config = dict(
    encoder_arch='convnext',
    model='encoder-decoder audio transcriber',
    dataset='short read English sentences (LibriTTS-R)',
    train_examples=26041,
    noise_aug=0.01,
    time_shift_ms=50,
    input='waveform_16khz',
    tokenizer='char',
    vocab_size=32,
    encoder_norm='rmsnorm',
    encoder_activation='gelu',
    encoder_mlp_ratio=4,
    encoder_inner_norm=True,
    encoder_moe='top_k',
    encoder_num_experts=16,
    encoder_moe_every=2,
    encoder_expert_mlp_ratio=1,
    encoder_experts_per_token=2,
    encoder_shared_expert=False,
    encoder_wave_strides=[5, 2, 2, 2, 2, 2],
    encoder_subsampling=4,
    encoder_layers=12,
    encoder_width=128,
    encoder_kernel_size=3,
    fusion='cross_attention',
    decoder_width=384,
    decoder_layers=6,
    decoder_norm='layernorm',
    decoder_norm_position='pre',
    decoder_activation='quick_gelu',
    decoder_mlp_ratio=3,
    decoder_head_dim=64,
    decoder_fused_qkv=False,
    decoder_bias='none',
    decoder_qk_norm=False,
    decoder_parallel_block=False,
    decoder_inner_norm=False,
    decoder_positions='learned',
    decoder_cross_attention_every=1,
    decoder_tie_embeddings=True,
    residual_init='none',
    optimizer='soap',
    beta2=0.99,
    lr=0.0014,
    beta1=0.95,
    shampoo_beta=0.99,
    eps=1e-08,
    precondition_frequency=20,
    max_precond_dim=1024,
    one_sided=True,
    adamw_lr_other_params=0.0012,
    grad_clip=1.0,
    ema_decay=0.999,
    steps=4200,
    batch_size=64,
    epochs=10.3,
    lr_schedule='linear',
    final_lr_fraction=0,
    warmup_steps=80,
    weight_decay=0.2,
    adamw_weight_decay_other_params=0.01,
)
Rows from block 7 of the audio encoder of a small encoder-decoder audio transcriber, named by matrix and row number. Rows with one number within an expert belong to one neuron, the router's apart. Each number is 128 + 32 x the weight over its row's rms, rounded and kept within 0 to 255. All counts start at 0.
After each expert's rows are labels from the 100 clips, of 14976, where the router gives the expert most weight on average: "strongest on" is what is common among them. Only what is clearly more common there than usual is listed. The data: short read English sentences (LibriTTS-R).
# router: router (encoder.blocks.7.mlp.router.weight, 16x128, trained with AdamW), inputs 0-127
# up: expert up (encoder.blocks.7.mlp.up, 16x128x128), inputs 0-127
# down: expert down (encoder.blocks.7.mlp.down, 16x128x128, transposed), outputs 0-127

# expert 2
router.2 [147  74  95 150 145 151 119 123 180  83 116 161  84 112 105 114 113 126 107 161 127 155 116 154  83  96 106  99 133  59 110 134 118 143 164 150 129 134 109 100 159  96 166  86 151  92 103 142  92 165 180 182 105 158 135 140 178 137  70 174 119 125 131 113 142 142 114 104  45 170 127 139 140 133 153 191 151 131  95 169 126 120 178  95 147 139 121 135 180 154 103 142 161 145 152 103 121 185 161  49  84 160 106 107 154 148 120  56 113 132  43 170 145 127 178 153 146 109 127 125 137 173  95 127 137 169 188  79]
up.4 [ 74  86 118 152  97  75 175 131 173 103 135  98 151 168  79  70 108  96  84 163 139 139 104 156 132 121 134 143 142 122 133 128 116 124 138 145  90 167 132 116 150 159 130 129  88 145  78 121 180 175 130 180 158 181 120  97 103  82 137 148 103 163 144  88  40 152 124 115  89 108 107 131 143 103 150 111 145 166 104 117 159 124 209  90 133 168 142 154 150 138 175 153 124 212 141 104 147 150 127 133 152 206 146 133 117 102  73 118  88 112 107 105  73  96 110 164 138 108 133 137 119 168 144 221 112 137 159 175]
down.4 [119 111  71 108 146 158 140  99 107 170  91  92 141 139  57 142  86 143 119 169  67 141 104 117 156  58 148 104 126 132 140 143 131 152  89 156 124 167 123 137 118 111 130 172 149 125 100 131 158 130 207 122 133 147 140 106 174 107  87 122 140 152 120  83 162 182 124 129 146  95  90 132 134 109 100 146 155 167 133 119 170 190 164 114 118 148 127  67  81 117 118 130  71 178 124 136 138  32  90  88 127 146 134  70 129 154 153  68 161 139 154  66 199 115 173 146 106 161 131 152 123  71 111  71  93 110 148 132]
up.5 [142 147 106 136 126 142 156  99 140  93 122 153 114 146 104  97 122 188 136 131  87 149 107 161 146 136 158 220 121  72 100 135 153  98 135  55 142 159  59 138 104  47  90 131 170 143 154 114 136 120 116 121 154 191 121 127 130 166  77 130 109 135 139 146 114 114 106 148 143 159  81 168 123 138 153  58 158 134 163 172  74 103 132  86 109 141 110 199 110 158  89 116 151  95  58 143 149 113 127  98 150 145 125 112 166 157 127 172 131 147  98  92 150 123 128 140 122 171 136 176  89 137  24  81 161 162 100 127]
down.5 [ 93 129 180 141 141 119  94 102 116 125 116 108 116 180 143 179 106 120 121 123 128 173  70 142  65  95 133 128  69 179 130 157 102  77 139  67 118  46 142 176 142 154 166 141  92  99 128 122 124 126 104 124 134 154  59 127 117  99 167 123 141 113 121 192 115  95 126 133  91 158 140 140 103 110 102  88 168 134 111 156 151 121  75 159 127 167 123 162 120 154  73 173 168 125 126 122 217 142 184 143 124 120 118 140  91 199  73 143 133 148 152 169 136 155 156 117 117 125 150 102  69 117 179 179 171 103 111  75]
up.6 [103 136 160  97 123 159  68 136 191 130 134 176 122  67  93 174 176 105 113 160 136 158 193  65 102 137  84 107 166  91 156 108  99 131  87 142 138 110 168 125 188 135 105 150  78  79 116 148 170 156 153  83 106 147 164 110 132 168 142 141 171  67 114 102 160 113 174 140 135 195 142  74 105  32 129 150 132 175 129 118 127 153  97 112 161 154 100 132 140  82  93 115 126  95 113 130 120 162  81 147 172 139 109  52 147 180 149 126 145 127 134 136 142 120 126 111 116 121 122 157 146  87 165 127 164  93  87 104]
down.6 [131 139 117 106 134  87 182 162 125 126 186 150 172 110 154 127 160 161 200 109 140 105  97 137 102 135 103 118 118 166 116  92 160 171  93 136  80 126  98  90 175 143 108  96 148 191 117 131 145  71 128 133 128 128 149 110 111 168 176 103 109 115 155 113 127 115 108 138 118  92  50 125 137  89  78 127 149 156  82  68 123 127 202 157 123  79 121  88 129 119 100 154 135 137 148  89  63 104 137 107 118 101  98 124 135 145 155 173 145 167  69 202 163 121 178 141 188 151 123 156 121 160 149 172 166 185 197 124]
strongest on: the word "i"

# expert 7
router.7 [154 129 124 145 159 139 148 141 145 118 114 157  92 162 157 122  96 105 161 191 173  87 126 140  99 151 159 172 150 176 153 167 126 200  83 182  95 116 153  69 129 151  97  46 178 116 121 132  87 177 124 167 106 122 101 187  68  98 181  98  95  92 149 155 115 178 184 126 140  80 187 127 135 112  80  85 183 156 149 171 194 133 129 165 131 115 139 148 120 137 137 132 118 155 151 161 122 161 150 150 127 133 138 101 117  93 114 123 177 134 137  92 103 100 106 143 151 174 105 139  75  78 125  90 144 101  75 127]
up.0 [151 103 119 146 177 168 161 160 150 110 110 155 138 129 130 124  87  84 168 118  91 101 134 176 184 136 157 119 150 151 101 119 163 112 102 122  69 153 142  93 154 136 148  58 114 111 143 145 122 138 111 180 117 104 137 181 142  81 121  88 102 137 123 126 135 146  95  84 172  99 148 115 130 102 150 150 166 148 136 175 142 118 155  90 133 159 140 178 158 122 146 114 219 150 164 143 101 123 155  38 186 184 140 118 126 104  92 109 158 111  69 185 123 130 206 173 105 118 132 181 111 118 173  77 193 153 155 138]
down.0 [215 165 139 161 145 129 128 132 143 150 112  70 168 126 116 162  75 126  66 139 144 129  71 122 122 162 146 138 145 114  94 110 174  98  65  44 113 154 137 103 137 107 167 121 106 168  86 116 120 139  73  98  67 154 154 134  96 110 120 125  94 126  81  90 123 143 122  65 171 154 123 122  61 125 130 151 164 148 157  80 118 150 139 118 150  89 123 150 155  81 120 115 163 141 105 135 124 154 113 203 115 103  70  82 115 115  78 100 122 127 194 133 123 109 105 123 158 135 158 123  39  92 183 130 130 126 105  97]
up.1 [172  92 122 172 125 142 128 245 194  79 132 142  81 155  82 141 137  92 154 166 166 143 163  73 123 174  93 112 102 143 195 131 122 146  92 134 102 141  94 129 142 167  68 123 107 147  98 108 128 157  96 152 166 132 142 143  98  95 136 129  80 160 141 121 138 151  62 147 164  80 135 109 151 157 106  68 146 105 141 143  61 141 151 152 138  86 116 100 111 130 108 109 104  70  75 117 143  81 113 147 135 115  60  87 108 131 104 113 138 117 121 114  87 117 124 155 100 195 112 184  73 142 134 101  91 127 140 121]
down.1 [175 124 194 140  65 184 126 120 132 164  99 119 145 165 140 144 168 103 181  96 109 176 153 164 157 121 115 157 116 147 124 140 108 152 116 103 135 124  90  78 116 138 133  62  46 142 115 110 172 121 141 117 122 157 175 211 164 137 153 135 122 139 133 106  92 120 204  99 130 126 105 107 149 108 115 154 140 117 183 124 137 162 140 117 182 141 221 160 150 146 160 138 142 171 125 108  96 127 131 117 173 115 161 139 141  92 117 136 147 127 166 162 159 110 110 153 118 123 156  91  60  45 122 153 154  86 204 142]
up.2 [132 171 158 123 102 143 138 129  95  81  82 156 125 150 118 103 122 127 148 163  98 135 161 151 154 205 119 134 112 154 153 164 159  61  49 125 135 154 122 136 157 153  50  69 154 150 159 102 148 130 108  87 126 102 133 134 121 114 134  68 149 116 121 136 135 137 137 122 136  86 157  88 141  92  99  90 208 151 145 183 131  81 168 135 153 125 121 165  85  44 147 122 158 146 145 159 129 158  63  78 170  96 144 148 140 138 142 115 202 136  78  81 136 115 144  98 158 134 126 188  99 150 109 107 137  82 128  66]
down.2 [170  96 138 141 113 148  56  93  81 157 111 133 151  64  80 114 108 144  45 141  90 148 122 102 144 132 119 148 124 132  96 120 144  77 180  92 141 155 149  82 163 120 115  86 119 135 125 125  96 147 142 124 104 202 133 206 162 121 160 162 116 153 117  76 130 115 132  61 140 134 132 140 168 112  94 140 137 138 157  94 127 189  97  87 163 151 140 137 175  99 123 135 102 174  79 101 152 102 105 208 120  95 101  63  74  91  99 135 114 109 133 137 135  94 130 108 196 134 137 119  57 118 139 162  99 107 163 103]
strongest on: the word "in"

# expert 0
router.0 [144 191 120 141 152 110 175 142  88 110 168 137 143 107 199 132 123 101  78  65  95  60 123  94 154 132 152 154  78 121 108 145 113 186 111 108 139  96 157 166 182  95 124 171 182 173 130  97 158  92 111 154 134 122 156 138 159 110 129 142 140 146 131 110 116  87 187 154 121  93 140 115 135  73 117 178 111 105 117 117 183 179  79 160  88 101  98 117 121  89 100 177  89 200 155 175  67 111 118 125 161 112  93  96  96 139  89 141 127 143  70 137 153 110  80 119 161 110 112 116 175  97 117 160 138 106  96  76]
up.0 [106 130  94 139  75 111 141 139 137 127 107 174 135 110 104 150 136 120 127 125 191 119 121  61 117 138 153 108 130  73  57 159 124 170  85 120 131 131 128 145 138 126  72 124 158 173 126 114  74  67 141 105 105 162 133 189  85 159 139 131 117 225 139  97 154  79 128 183 142 165 115 142 177 142 104 117 113 106 103 107 136 151 127 113 129 139  83  86 142 195 104 173  39 169  65 130  81 108 196 166 107  86 114 103 126 132 125 125 145 130 115 175 147 115 111  81 148 122 114  92 157 139 108  73 183 122 101 131]
down.0 [133  52 117 105 133 151 108 156  96 131 115 162 120 103 113  89 134  84  82 227  80 122 114  67 136 121  94 115 178  77  88  88 110 136 108 135  47 140 149 133 127  63 126 129  71  69 160 169 126 121 167 111 166 114 152 114 168 138 120 167  69  58 119 116 134 117 107 104 170 135 141 120 143 123 161 142 162 125 145 122 185 170 100 102 122 119 142  89 113 150 140  83 121 134 125 118 112 126 141 112 119 191 169 121  43 176 117 156  57  94 127 105 185 127 124 115  86 123 129 123 107 152 108 129 104 133  88 128]
up.1 [131 144 126 135 127 133 168 196  84 128 156 116  74 125  87 123 149  97 178  58 111 121  81 176 145 132 187 108 124 159  96 175 122 105 108  77 130 158 142 139 113 149 123 113 109  81 182 136 171  82 106 187 171 143 129 138 102 114 152  89 131 103 130  83 146 167 146  83 204  67  91 122  85 118 150 143 207 107 167 139 147 132 127 160 105  94 168 175  94 124 145 104 165 160 127 157 124 142 119  96 139 136 117 147 158 130 120 100 171 145 126 148 101 131 207 142 104 107 136 172  85 142 148  95  79  69  77 167]
down.1 [180 129 112 163 123  97 114 147 187 126 131 119 119 124 133 126 155 103 156 159 153  87 165 194  79 123 100 159  64  90  65 164 142 131 190 102 160  76 126 131 168 154 110  98 188 104 156 148 154 134 114 159  86 143 143  76  53 123 134 108 131 171  55 167 165 147 130 133  88  89 195 154 118 116 118  51 142 132 115 116 149 145 116 125 170 198  70 134 153  81 123 123 117  80 139 155 152 145 108 140  62 122 147 113 134 106 118 179 144  69 114 132 128 132 110 173  92 144 117 107 113 154 144  81  97 110 128 131]
up.2 [ 97 120  81  95 150 101 109 181 123 172 108 130 109  99 105 157 110 124 120  91 148  97 147 132 120  96  98 124 129  61  97 110 112 172 118 143 130 105 117 100 144 123 181 131 129 112 143 132 141 143  34  91 100 130 185 172 110  68 133 113 117 142 101 122 131  78 132 176 143  86 119 156 166 115  94 157 187 165 104  96 196 148  95 195 104 106  94  82 118 109 176 117 131 114 160 100 128 116 174  90 146  67 110 114 159 176 162  87 187  91 105 129 127 153 151  95 185  78  95 115 148  95 153 175 196 130 144 103]
down.2 [ 90  68 164 115 132 106 151 148 115 172 151 109 159 120 159 127 151 117 140 100  85  94 122  97 117 149 118  94 139 184 129 126 146 118  52 154  46 147 153  96 120  89 112  60  95 188 110 136  99 134 142 134 148 138 132 109 127 221 144 134  84  78 115 109  67  77 113 140 135 158 123 136 109 106 102 156 170  69  89 108 131 132 101 155 117 126 157  74 158 172  99 113 105 143 115  76 158 135 101 125  48 146 105 161 163 142 167 114 112  81 174 127 133  94 151 138 178  97 161 105 157 152 149 103 125  54  95 143]
strongest on: the word "of"

# expert 13
router.13 [175 172 182 114 156  90  97 118 100 192 160  82 137 162 112 110  86 130  65 153 141 152 109 134 137 152 103 220 115 121 104  72 109 186 141 100 165 126  68 157  90  95 134 152  96 123 168  46 168  92 155 118 154 165 122 100 194 181  90  72 105  82 138 114 149  87  97 132  90  96  94  98 102 109 116 114 119 128 129 107  92 164 123 125 111  96  91 127  74 134 145 144 156 133 127 162 121 175 130  77 152 131 146 131 145 141 142 108 123 156 141 150  72  87  84 171 120 108 154 100 118 158  94 146 132  92 179 139]
up.4 [122 151 102 164 143 125 188 154  77 115 140 110 135  91 143 118 177 160 121 123  79 140 165  89  99 174 126 156 118 161 179 108 123 158 108 115  97  82 127 109 155 127 113 126 129 133 145 161 115  90 139 191  97 161  97 130 137 118 172 198 165 152 181 164  93 141 179 181 166 120 135  81  80 112 146 110 189 132 108 122 102 175  62 183 145 175 134 113 133  98 110 123 100 106  89 106  93  84 105 118 158 169  72  86 142 139  93 145 143 128  61 129 153  98  94 152 107 108 125 212 158  98 103 124  66 114 128  84]
down.4 [144  83  59 149 171 111  71  81 140 118 106 141 153 139 111 102 111 131 160 148 167  68 108 136 151  75 154 161 149 130 103 130 140 131 182 113 206 112 166 105 177 121 148 143 149 106 144 162  90 147  46 134 152 114 118 113 148 119 104 164 159 117 139 119 163 175 182 129 164 106 147  90 150 122 142  78 105 135 132  68 148 115 136 130 173 149 128 142  98 116  50  73 125  68 134 159  73 113 184 115 121 145 120 116 128 120  52 127 137 152  89 113 119 131 125 192 103 162 112 141 118 121 135 110  48 157 193 142]
up.5 [144 109 122 173 143  89 138 133  82 174  91 160 141 148 104 170 137 172 120 122  82 119 115 149 194  56 195 183 127 105  44  99 162 109 138 104  80 183 107  54 141 106 112 195 137 167 142 155  78 103 161 136  83 149 118 135 122 155 111  90  97 150  99 109 109 128 114 205 104 107 173 193  85 140 112  87  95 158 100  75 128  81 131 131 157 116 130 114 148 121 120 148 128 139 130 123 147 158 196 138 145 104 183 151  73  92 111 109 147 171 132 122 112 144 131 128  99 108 114  99 136 133 143 158 161  94  92 134]
down.5 [143 119  98 116 126 132  89 106 140 110 156 133 113 124 122 166 134 147 159 174 131 123 116 146  88 110  99 130 119 177 135 159  68 145 157 139  71 120 136 110 110 165 143 136 153 155 117  71 139 139 154 152 114  93 115  83 140 116 147 205 107 106 160 128 103  76 130 169 103 171 159  79 128 120 105 248 106 121  70 167 143 142 172 159  92 156 147 122  95 155 125  88 146 186 147 108 154 156  96 155  82 131 159  95  58 128 176 151 138  81 149 114 145 176 124 139  95  59 187 145  95 163 143 132 159 136 126  45]
up.6 [137 127  78 112 120 102 162 102 130 144 171 100 131 135 149 113 147  33  94 138  71  91  87 113  98 131 146 142 124 102  92 132 138 147 177 134 100 123 139 103 151 126 137  97 167 185 122 133  98  63 156 156 112 196 155 158  93 162  47  82 123 173 111 135 123  72 195  97 110 182 131 169 104 168  99 124 117 130 157  87 120  87  83 113 122 141 113 134 117 186 144 122 132  95 104 138 155 131 134 164 179  90 116 135 130  89 125 174 163 221 158  91 110 127 118 114 102 113 145 158 148 157  90 160 118 104  63  91]
down.6 [144 131 139 101 142 161 177 139 105  94 140 149 140 153 201 155  96 103 175 152  74 139 154 116 142  29 140 127 157 157 148  87 123 139 127 156 121 106 109 134 108 202  67 144 138 106 135 174 115 119 103  68 135 173  73 154 118 207 192 107 132 138 149 158 106 132  92 155 150 161 103  89  65 111 159 107 111 128 132 104  70  89 121 156 124 141 186 126  93 143 155 130 146  82 155  93 137 182 101 128 128 108  77 143  73 111 104 117 212 130 108 157  79 159 151 144 121 124 177 123 130 148 104 132 155 122 104  96]
strongest on: the word "to"

# expert 1
router.1 [146 154 167 159 152 139 115 125 162  97 103 142 171 125 114 124 115 189 161 151 164 125 131 155 155 112 171 111 114 158 124 107 158  81 117  63  88 159 122 143  92 133 117  82 102 127 151 121 177 120 110 115 135  91 132 182 173 102 104 148 169 140 147 184 122 155  96 105 168 150 115 134  86 132 125  98 162  97 161 145 151 117 129  63 176 102 142 103 164 104 117 146 123 120 181 145 183  69 154 137 115 128 131 167 122 168 143  73 170 151 131 153 125 130  61 150  70 183 144 210 152  88  97  75 126 176  35  98]
up.4 [139 113 181 110 153 122 129 171  93  90 146 122 135 115 138 154  62 149 104  97 151 129 156 174 109 114 184 138 147 124 168  91 141 209 118  83 152  86  91 120  82  74 231 124 151 100 128 112 162 153 112  76  74  92 170  91 133 101 110 124 145  71 171 158 131 112 106 125 115 121 131 126 129 161 139 110 122 171 178 150 112 121 118 124 148 167 133  69 111 114 128 154  72 162 165  74  99 106 106  90 155 104 179 116  89 126 147 123 201  91 136 181 163 104 129 125  95  80 114 202 148 147 144 146 130 115 153 133]
down.4 [183 145  82 114 136 131 124 131 126 142  70  76 139 115 134 160  76  78 122 165 166 152 136 129 153 106 144 123 100 127 129  98 100 140 175 110 121 135 152 119 156 182 110 123 157 130 150 156 157 139 153 125 120 130 100 140 113 111 167 187 156 178 127 114 100 170 114 160 132 131 122 132 141  93 181 129 104  98  95 100 160 148 125  70 178 179 176  76 130 144 106 131 224 120  60  79  98 130 140 124 129  79 127 142 139 210 119 178 125 196 124 118 120 118  85 123 141 183  61 134 132  89  79 143 176 204 103 117]
up.5 [146  97 155 117 165  84 133 126 200  53 129 164 157 129 151 133 105 139 116 180  82 129 130  63  99 138 142 112 137 169 122 145 114 105 128  94 103 117 147  51 149 151  81 106 114  98  84 155 131 118 198 186 134 116  52 184 162 157  79 135 117 131 103 104 106 161 158 149 134  66 143  53 163 120  94  80 117 151 119 152 100  83 114 129 151 116 167 152 160 142  81 107 146  99 167  89  86 134  97 148 168 134 143 161 117 143  97 131 148 191 126  86 120 148 125  65 118 127  94 134  65 105 135  88 109 141 130 156]
down.5 [161 144 182 103 106 120 140 166 143 154 176 152  54 135 105 144 135 174  93 186 107 141  91 115 117  89 132 121  85 177 138  99  74 129 195  95 169 150 149 124  90 147 127 107 118 151 166  98  95 122 159 164 197 124 120  79 108  77 204 111 101 194 120 170 120  85 142 103 101 121 152 102 138 110  79 103 156 130 120 115 183 125 185 116 106 156 117  80 175 117 118  82 113 165  49 164 160 156 134 113 101 114 164  80 147 166 138 132 131 132 147 156 115 160 115 109 172 123 116 162 156 102 150  65 125 140  92 134]
up.6 [123  73 171 116  95  94  65 126 173 116 134 138 169  98 172 155 171 138  97  86 123 154 162 133 187 116 118 136 117  66  77 101 156 141 164 184 118 195  68  88 109 102 102 106  81 111 110  77  66 138 142 120 126 118  99 143 167 152 118 117 129 124 196  56 108  90 125 150 127 129 151 138 128 117 123 154 105 139 157 181  94 196 156 132 130 128 136 157 155 124 107 202 168 155  59 128 117 123 130 127 102 149 153 179 150 138 142  98 177 115 140 172 133  92  78 143 139 136  61 154  93 141 115 113 168 156 136 155]
down.6 [150 204 123 115 115 162 122 186 116 158 133 156  57 115  99 122  71  99 120 179 146 162 112 154 135 132 178 135 101 142 119  86 120 153 123  95 152 148 147 127 196 147  76 139 166 119 158 100 155 170 158 129 112 183 108 125 112  80 159 120 118 204 127 131 152  89 103 117  89 117 138 179  88 107 137 110 185 173 141 122 136 132 120 105  84 118 130 121 155 135 170 123  92 133 123 115 216 158 153 120 116 132 159 132 131 195 129 191  85 184 165 101 161 171 129 147 146  82 105 104 128  93  96  93 213 103 107 142]
strongest on: the word "me"; text has "not"

# expert 6
router.6 [118 139 100 167 136 147 161  95  91 169 101 107 107  84 122 153 161 111 136 160 103 108 132 179  70 101 100 177 120 133 114 142 100 113  97 171 110  85 169 175 120 129  79 120 133 114 157 109 104 142  96 192 197 122 127  97  92  54 162 133 140 119 169 125 146 144 125  47  89 136 100 156 128 169 157 195 170  74 159 131  99 134 146 128  58 139 112 126 152 127 150 121 151 152 198 133  68 144  98 156 135 173 140 122 135 112 151 136 101  93 106  67  87 124 144 108  69 174  95 115 170 121 107 111 132 135 201 158]
up.4 [ 94 139  75 108  88  49 182  80 153 136 116  69 107 180  30 105 131 108 149 152 127 121 114 112 156 138 142 162  22 138  96  99 125  58 176 151 133 134  98 139  93  86 137 197 142 127 138 106 108 102 115 190 145 169  71 139 161 145 147 109 144 185  87 157 107 136 139 154 150 107 155 111  73 130 138 108 108 110 150  66 151 131 173 112 150 124 121 152 153 148 128 178 115 151 120 126 112  81 196 118 121  85 131 148 121 128 125 121 152 114 124 159 118 168  48 138 115 135 106 143 146 131 134 124 159 138 102 136]
down.4 [101  93 125 125 116  76 136 124  82  68  73  90 166 110 123 136 106 134 166 152 105  91 133 135 148 119 207  99 206 124 138 121 119 152 190 125 118 130 126 105 156  99 141  99 159 146 182  97 154 114 115  94 108  83 213 129 162 143 163 112 144 101 167 158 157 142 167  98 122 166  95 121 167 118 173 132 158  76 144  79 120  90 174 171 172 172 168  74 137  89 104  76 147  79 122 120  96  79 153 111 135 143 104 111 150 104 122 163 161  89 101 164 138  53 128  99 155 179  97 140 124 112 114  89 115 147 160 116]
up.5 [103 131  78 127 132  96 194 106  96 189 137 133 105 129 117  81 138 107 125 123 143 159  87 144 110 193 187 107  73 151 120 130 127  77 164 133 143  73 135 132 100 130 138  88 167  85 145 191  83 184 104 210 119 154 159  95 135 132 139 110 142 145 130 161 123 146 134 125 142  90 114 141 120 186 138 104  97 141 128 136  79  77 161 110 114 125 121 128 180 151 201 109 172 105 154 128 157 131 168 146 172  92  96 121 108 101 185 129 112 111 205 110  60 178  83 154 134 142 119 121  77  83 190 141 136 116 126 150]
down.5 [122 136 173 127 140  84 178 118  78  86 101 110  89 193 106 128 124 124 179 134  77 109 161  90 162 130  96 123 170 109 144 124 130 126 147 181  76 167  88 104 109 111 135 101 120 166 141 170 106 134 116  75  94  74 173 161  97 111 107 149 138 175 169 150 117 113 163  76 139 163  92 155  53  52 175 161 108 108 105  98 131 125 171 122 125 207 177 134 140  85  38 113 122 140  81 171 133 137 125 132 149 141  64  81 135 113 146 110 140 142 133 151 109  94 139 161 127 157 111 138 144 114 165  99  80 122 147 109]
up.6 [ 92 137  86 118 105 114 154 130  89 203 149 129 107 100  91 118 135 123 110 131 107 142  66 101 105 133 133 116 188 149 179 144 129  91 108 179 159 105 161 181 144 133 131  39 132 142 178 159  98 188  96 153 179 119 101 127  78 122 159 120 154 133 117 138 138 158 204  57 132 143 176 140 117 143 107 179 150 100 152 150 133 127 126 163  91 192 121 109 128  91 134 151 127 176 171 173 147 207 122 147 163 127  82 122 128  83 104  78 150  82 115 142  96  91 123 106 144 128 120 168  91 112 176 110 116 159 166 170]
down.6 [121 144 118 163 155 166  83 120  90 115 173 113 149 107 128 157 153 101 122  86 149 154 161 116 112 118  87 101 154 133 124 129 141 137 129 130 103 133 129 186 116 170 127 132 106 123 134  88 160  95 156 145  90 135 146  69 142  98 172 128 104 111 116 107 120 114 104  88 125  95 168  98  81  70  84 146 116 106 107 103 204 218 131 143 152 140 215  82 158 145 152 197 119 123 116 156  62 100 128 122 137  78 211  84 135  64 112 146  97 197 201 125 107 105 125  73 132 121 122 133 115  89 120  71 111 137 129 127]
strongest on: the word "i"; the word "my"

# expert 14
router.14 [151 186 112 172  94 153 176  85 178 175 157 126 158 108 167 131 134 198 211 119 163  91 122 172  94 100 124  94 120  98 104 195 169  92 186 161 116 127 159  74 141 157 133 119  57 167 128 167 107 163 123  92 108 161 107 108  90 135 124  95 104 145  64 102 132 102 134 136 149 127 108 129 106 146 192 125 105 167 136  99 119  76 147 126  85  96 137 135 115 127  68  78  78  99 144  99  79 145  74 155 136  98 148 132  92  87 106  98 100 164 140 158 120 136  59 127 149 166 120 105 158 134 141 143 106 114 116 131]
up.4 [ 62 137 138  76 122 102 118 181 193 107 127  93 118  84  96 170 109 144 117 120 140 135 112 104 128 206 141 104 115 115 135 159 100 153 103  87  77 136 113 120 131 150 120 124 106 112 176  96 175 109  66 117 163 129 130 186 153 106 103 111 109 153 169 134 139  67 116  91 134 135 142 179  61 141 144 159 139 160  95 130 129 103 120 155 192  87 105  75  93 149  93 148 131 125 173 110 106 183 167 143 145 195 103 129 184 176 153  75 164 109 128 151 162 121 105 129 119 105 101 180 112 121 117 155 158 169 139  37]
down.4 [155  47  82 122 128 236 116 103 118 141 108 145 147 107 138 122 116 127  96 154 162 136 212 123 119 147 104  86 166 107 148 127 178 152 162  56 176 146 151 143 120 168 155 109 106  97 119 149 125 148 101 161 102 104  86  93  97 124 119 135 120 141 116 178 185 150  80  90 114 128 133 130 100 166 118  96  47 108 145 136  86 181 152 143 118 117  74 118 129 167 153 126 133 132 154 183 141 161  93 146  40  99 144 159 138  84 138 140 120 140  54 118 179  88 113 103 103 139 115 139 131 130 104 160 114 123 139 175]
up.5 [178 127 108 208 183 131 128 154 108 142 134 127 145 122 122 149 142 143 178  91 149  88 119 169 111  54 169  34 155 169 140  94 145 137 134 134 133  88 166 194  74 142 126  42  89 175  81 120  76 156  92 145 124 138 141 151 100 147 145 121 135 182 110  83 113 133 127 129 112 107 118 164 134 140 125 197  57  85 147 202 143  93 117 128 112 121 104 103 105 179  99 139 124  92 151 143 129 166 144 133 124 111 154  99 123  53  79 134 116 135 134 123 100 150 141 177 113 120 140  95 131  87 159 138 127  86 109 114]
down.5 [ 92 148 114 139 139 122 175 166 103 109 120 177 158 126  94  50 159 124  73 132  86 113 108 134 159 110  68 114 131 135  98 151 158 131 107 180 115 125 167 181  74 162 152 152  47 102 112  89  58 201 115 115 180 145 124 113 131 155 122 164  53 120 155 158  65 131 136 171 200 177 138 132 109 127 165 184 106 142 183 201 136 151 128 134 125 129 167 101 122 154  94 111 152 181 135 143 109 106 151 120 129 135 135 130 126 102 148 170 181 108 147  98  99 155  89 148 157 111 119 128 132 159 167 147 115 129  93 103]
up.6 [174  91  71 109 169 168 136 103  81 148 132 143 165  95 110 143 143 171 137 102 103 106  79 119  83 150 192  99 117  71  76 134 180 102 145 148 157 137 138 156  48 102 147 144 158 100 112 131 126 150 115 141 179 151 107 113  93 137  82 132 126 117 129 110 121  66 145 181 142 147  93 195 153  99 173 125  95 122 141 118 144  90 145  99  94 136 147 180  70 181 110 119 125 174 118 166 121  83  93 116  76 131 122 106 144 132 146 142  81 138 134 156 190 126 134 112 189 135 152 108 109 102  78  88 163 112 108  38]
down.6 [163 142 187 148 149  61 115 186  98 104 151 126 120 135  61  56 153 125 109 151 201 102  93 121  97 120  81 114 109 147 126 181 125 125 176 150 156  92 110 161 104 162 127 167  99  81  49  61  81 197 132 163 159 168 145 129 119 122 133  97  75  80 165 119 119 143  92 172 186 160  97 125 110 116 109 141 116 129 159  86 177 147 108 104 121 149 101 127 142  98 114 111 149  96 101  87 163 117 113 114 142 122 173 163 116  96 180 116 149 157 127 171 147 139  75 116 122 142  95  93 116 156  99 129 146  87 121  82]
strongest on: the word "you"; the word "he"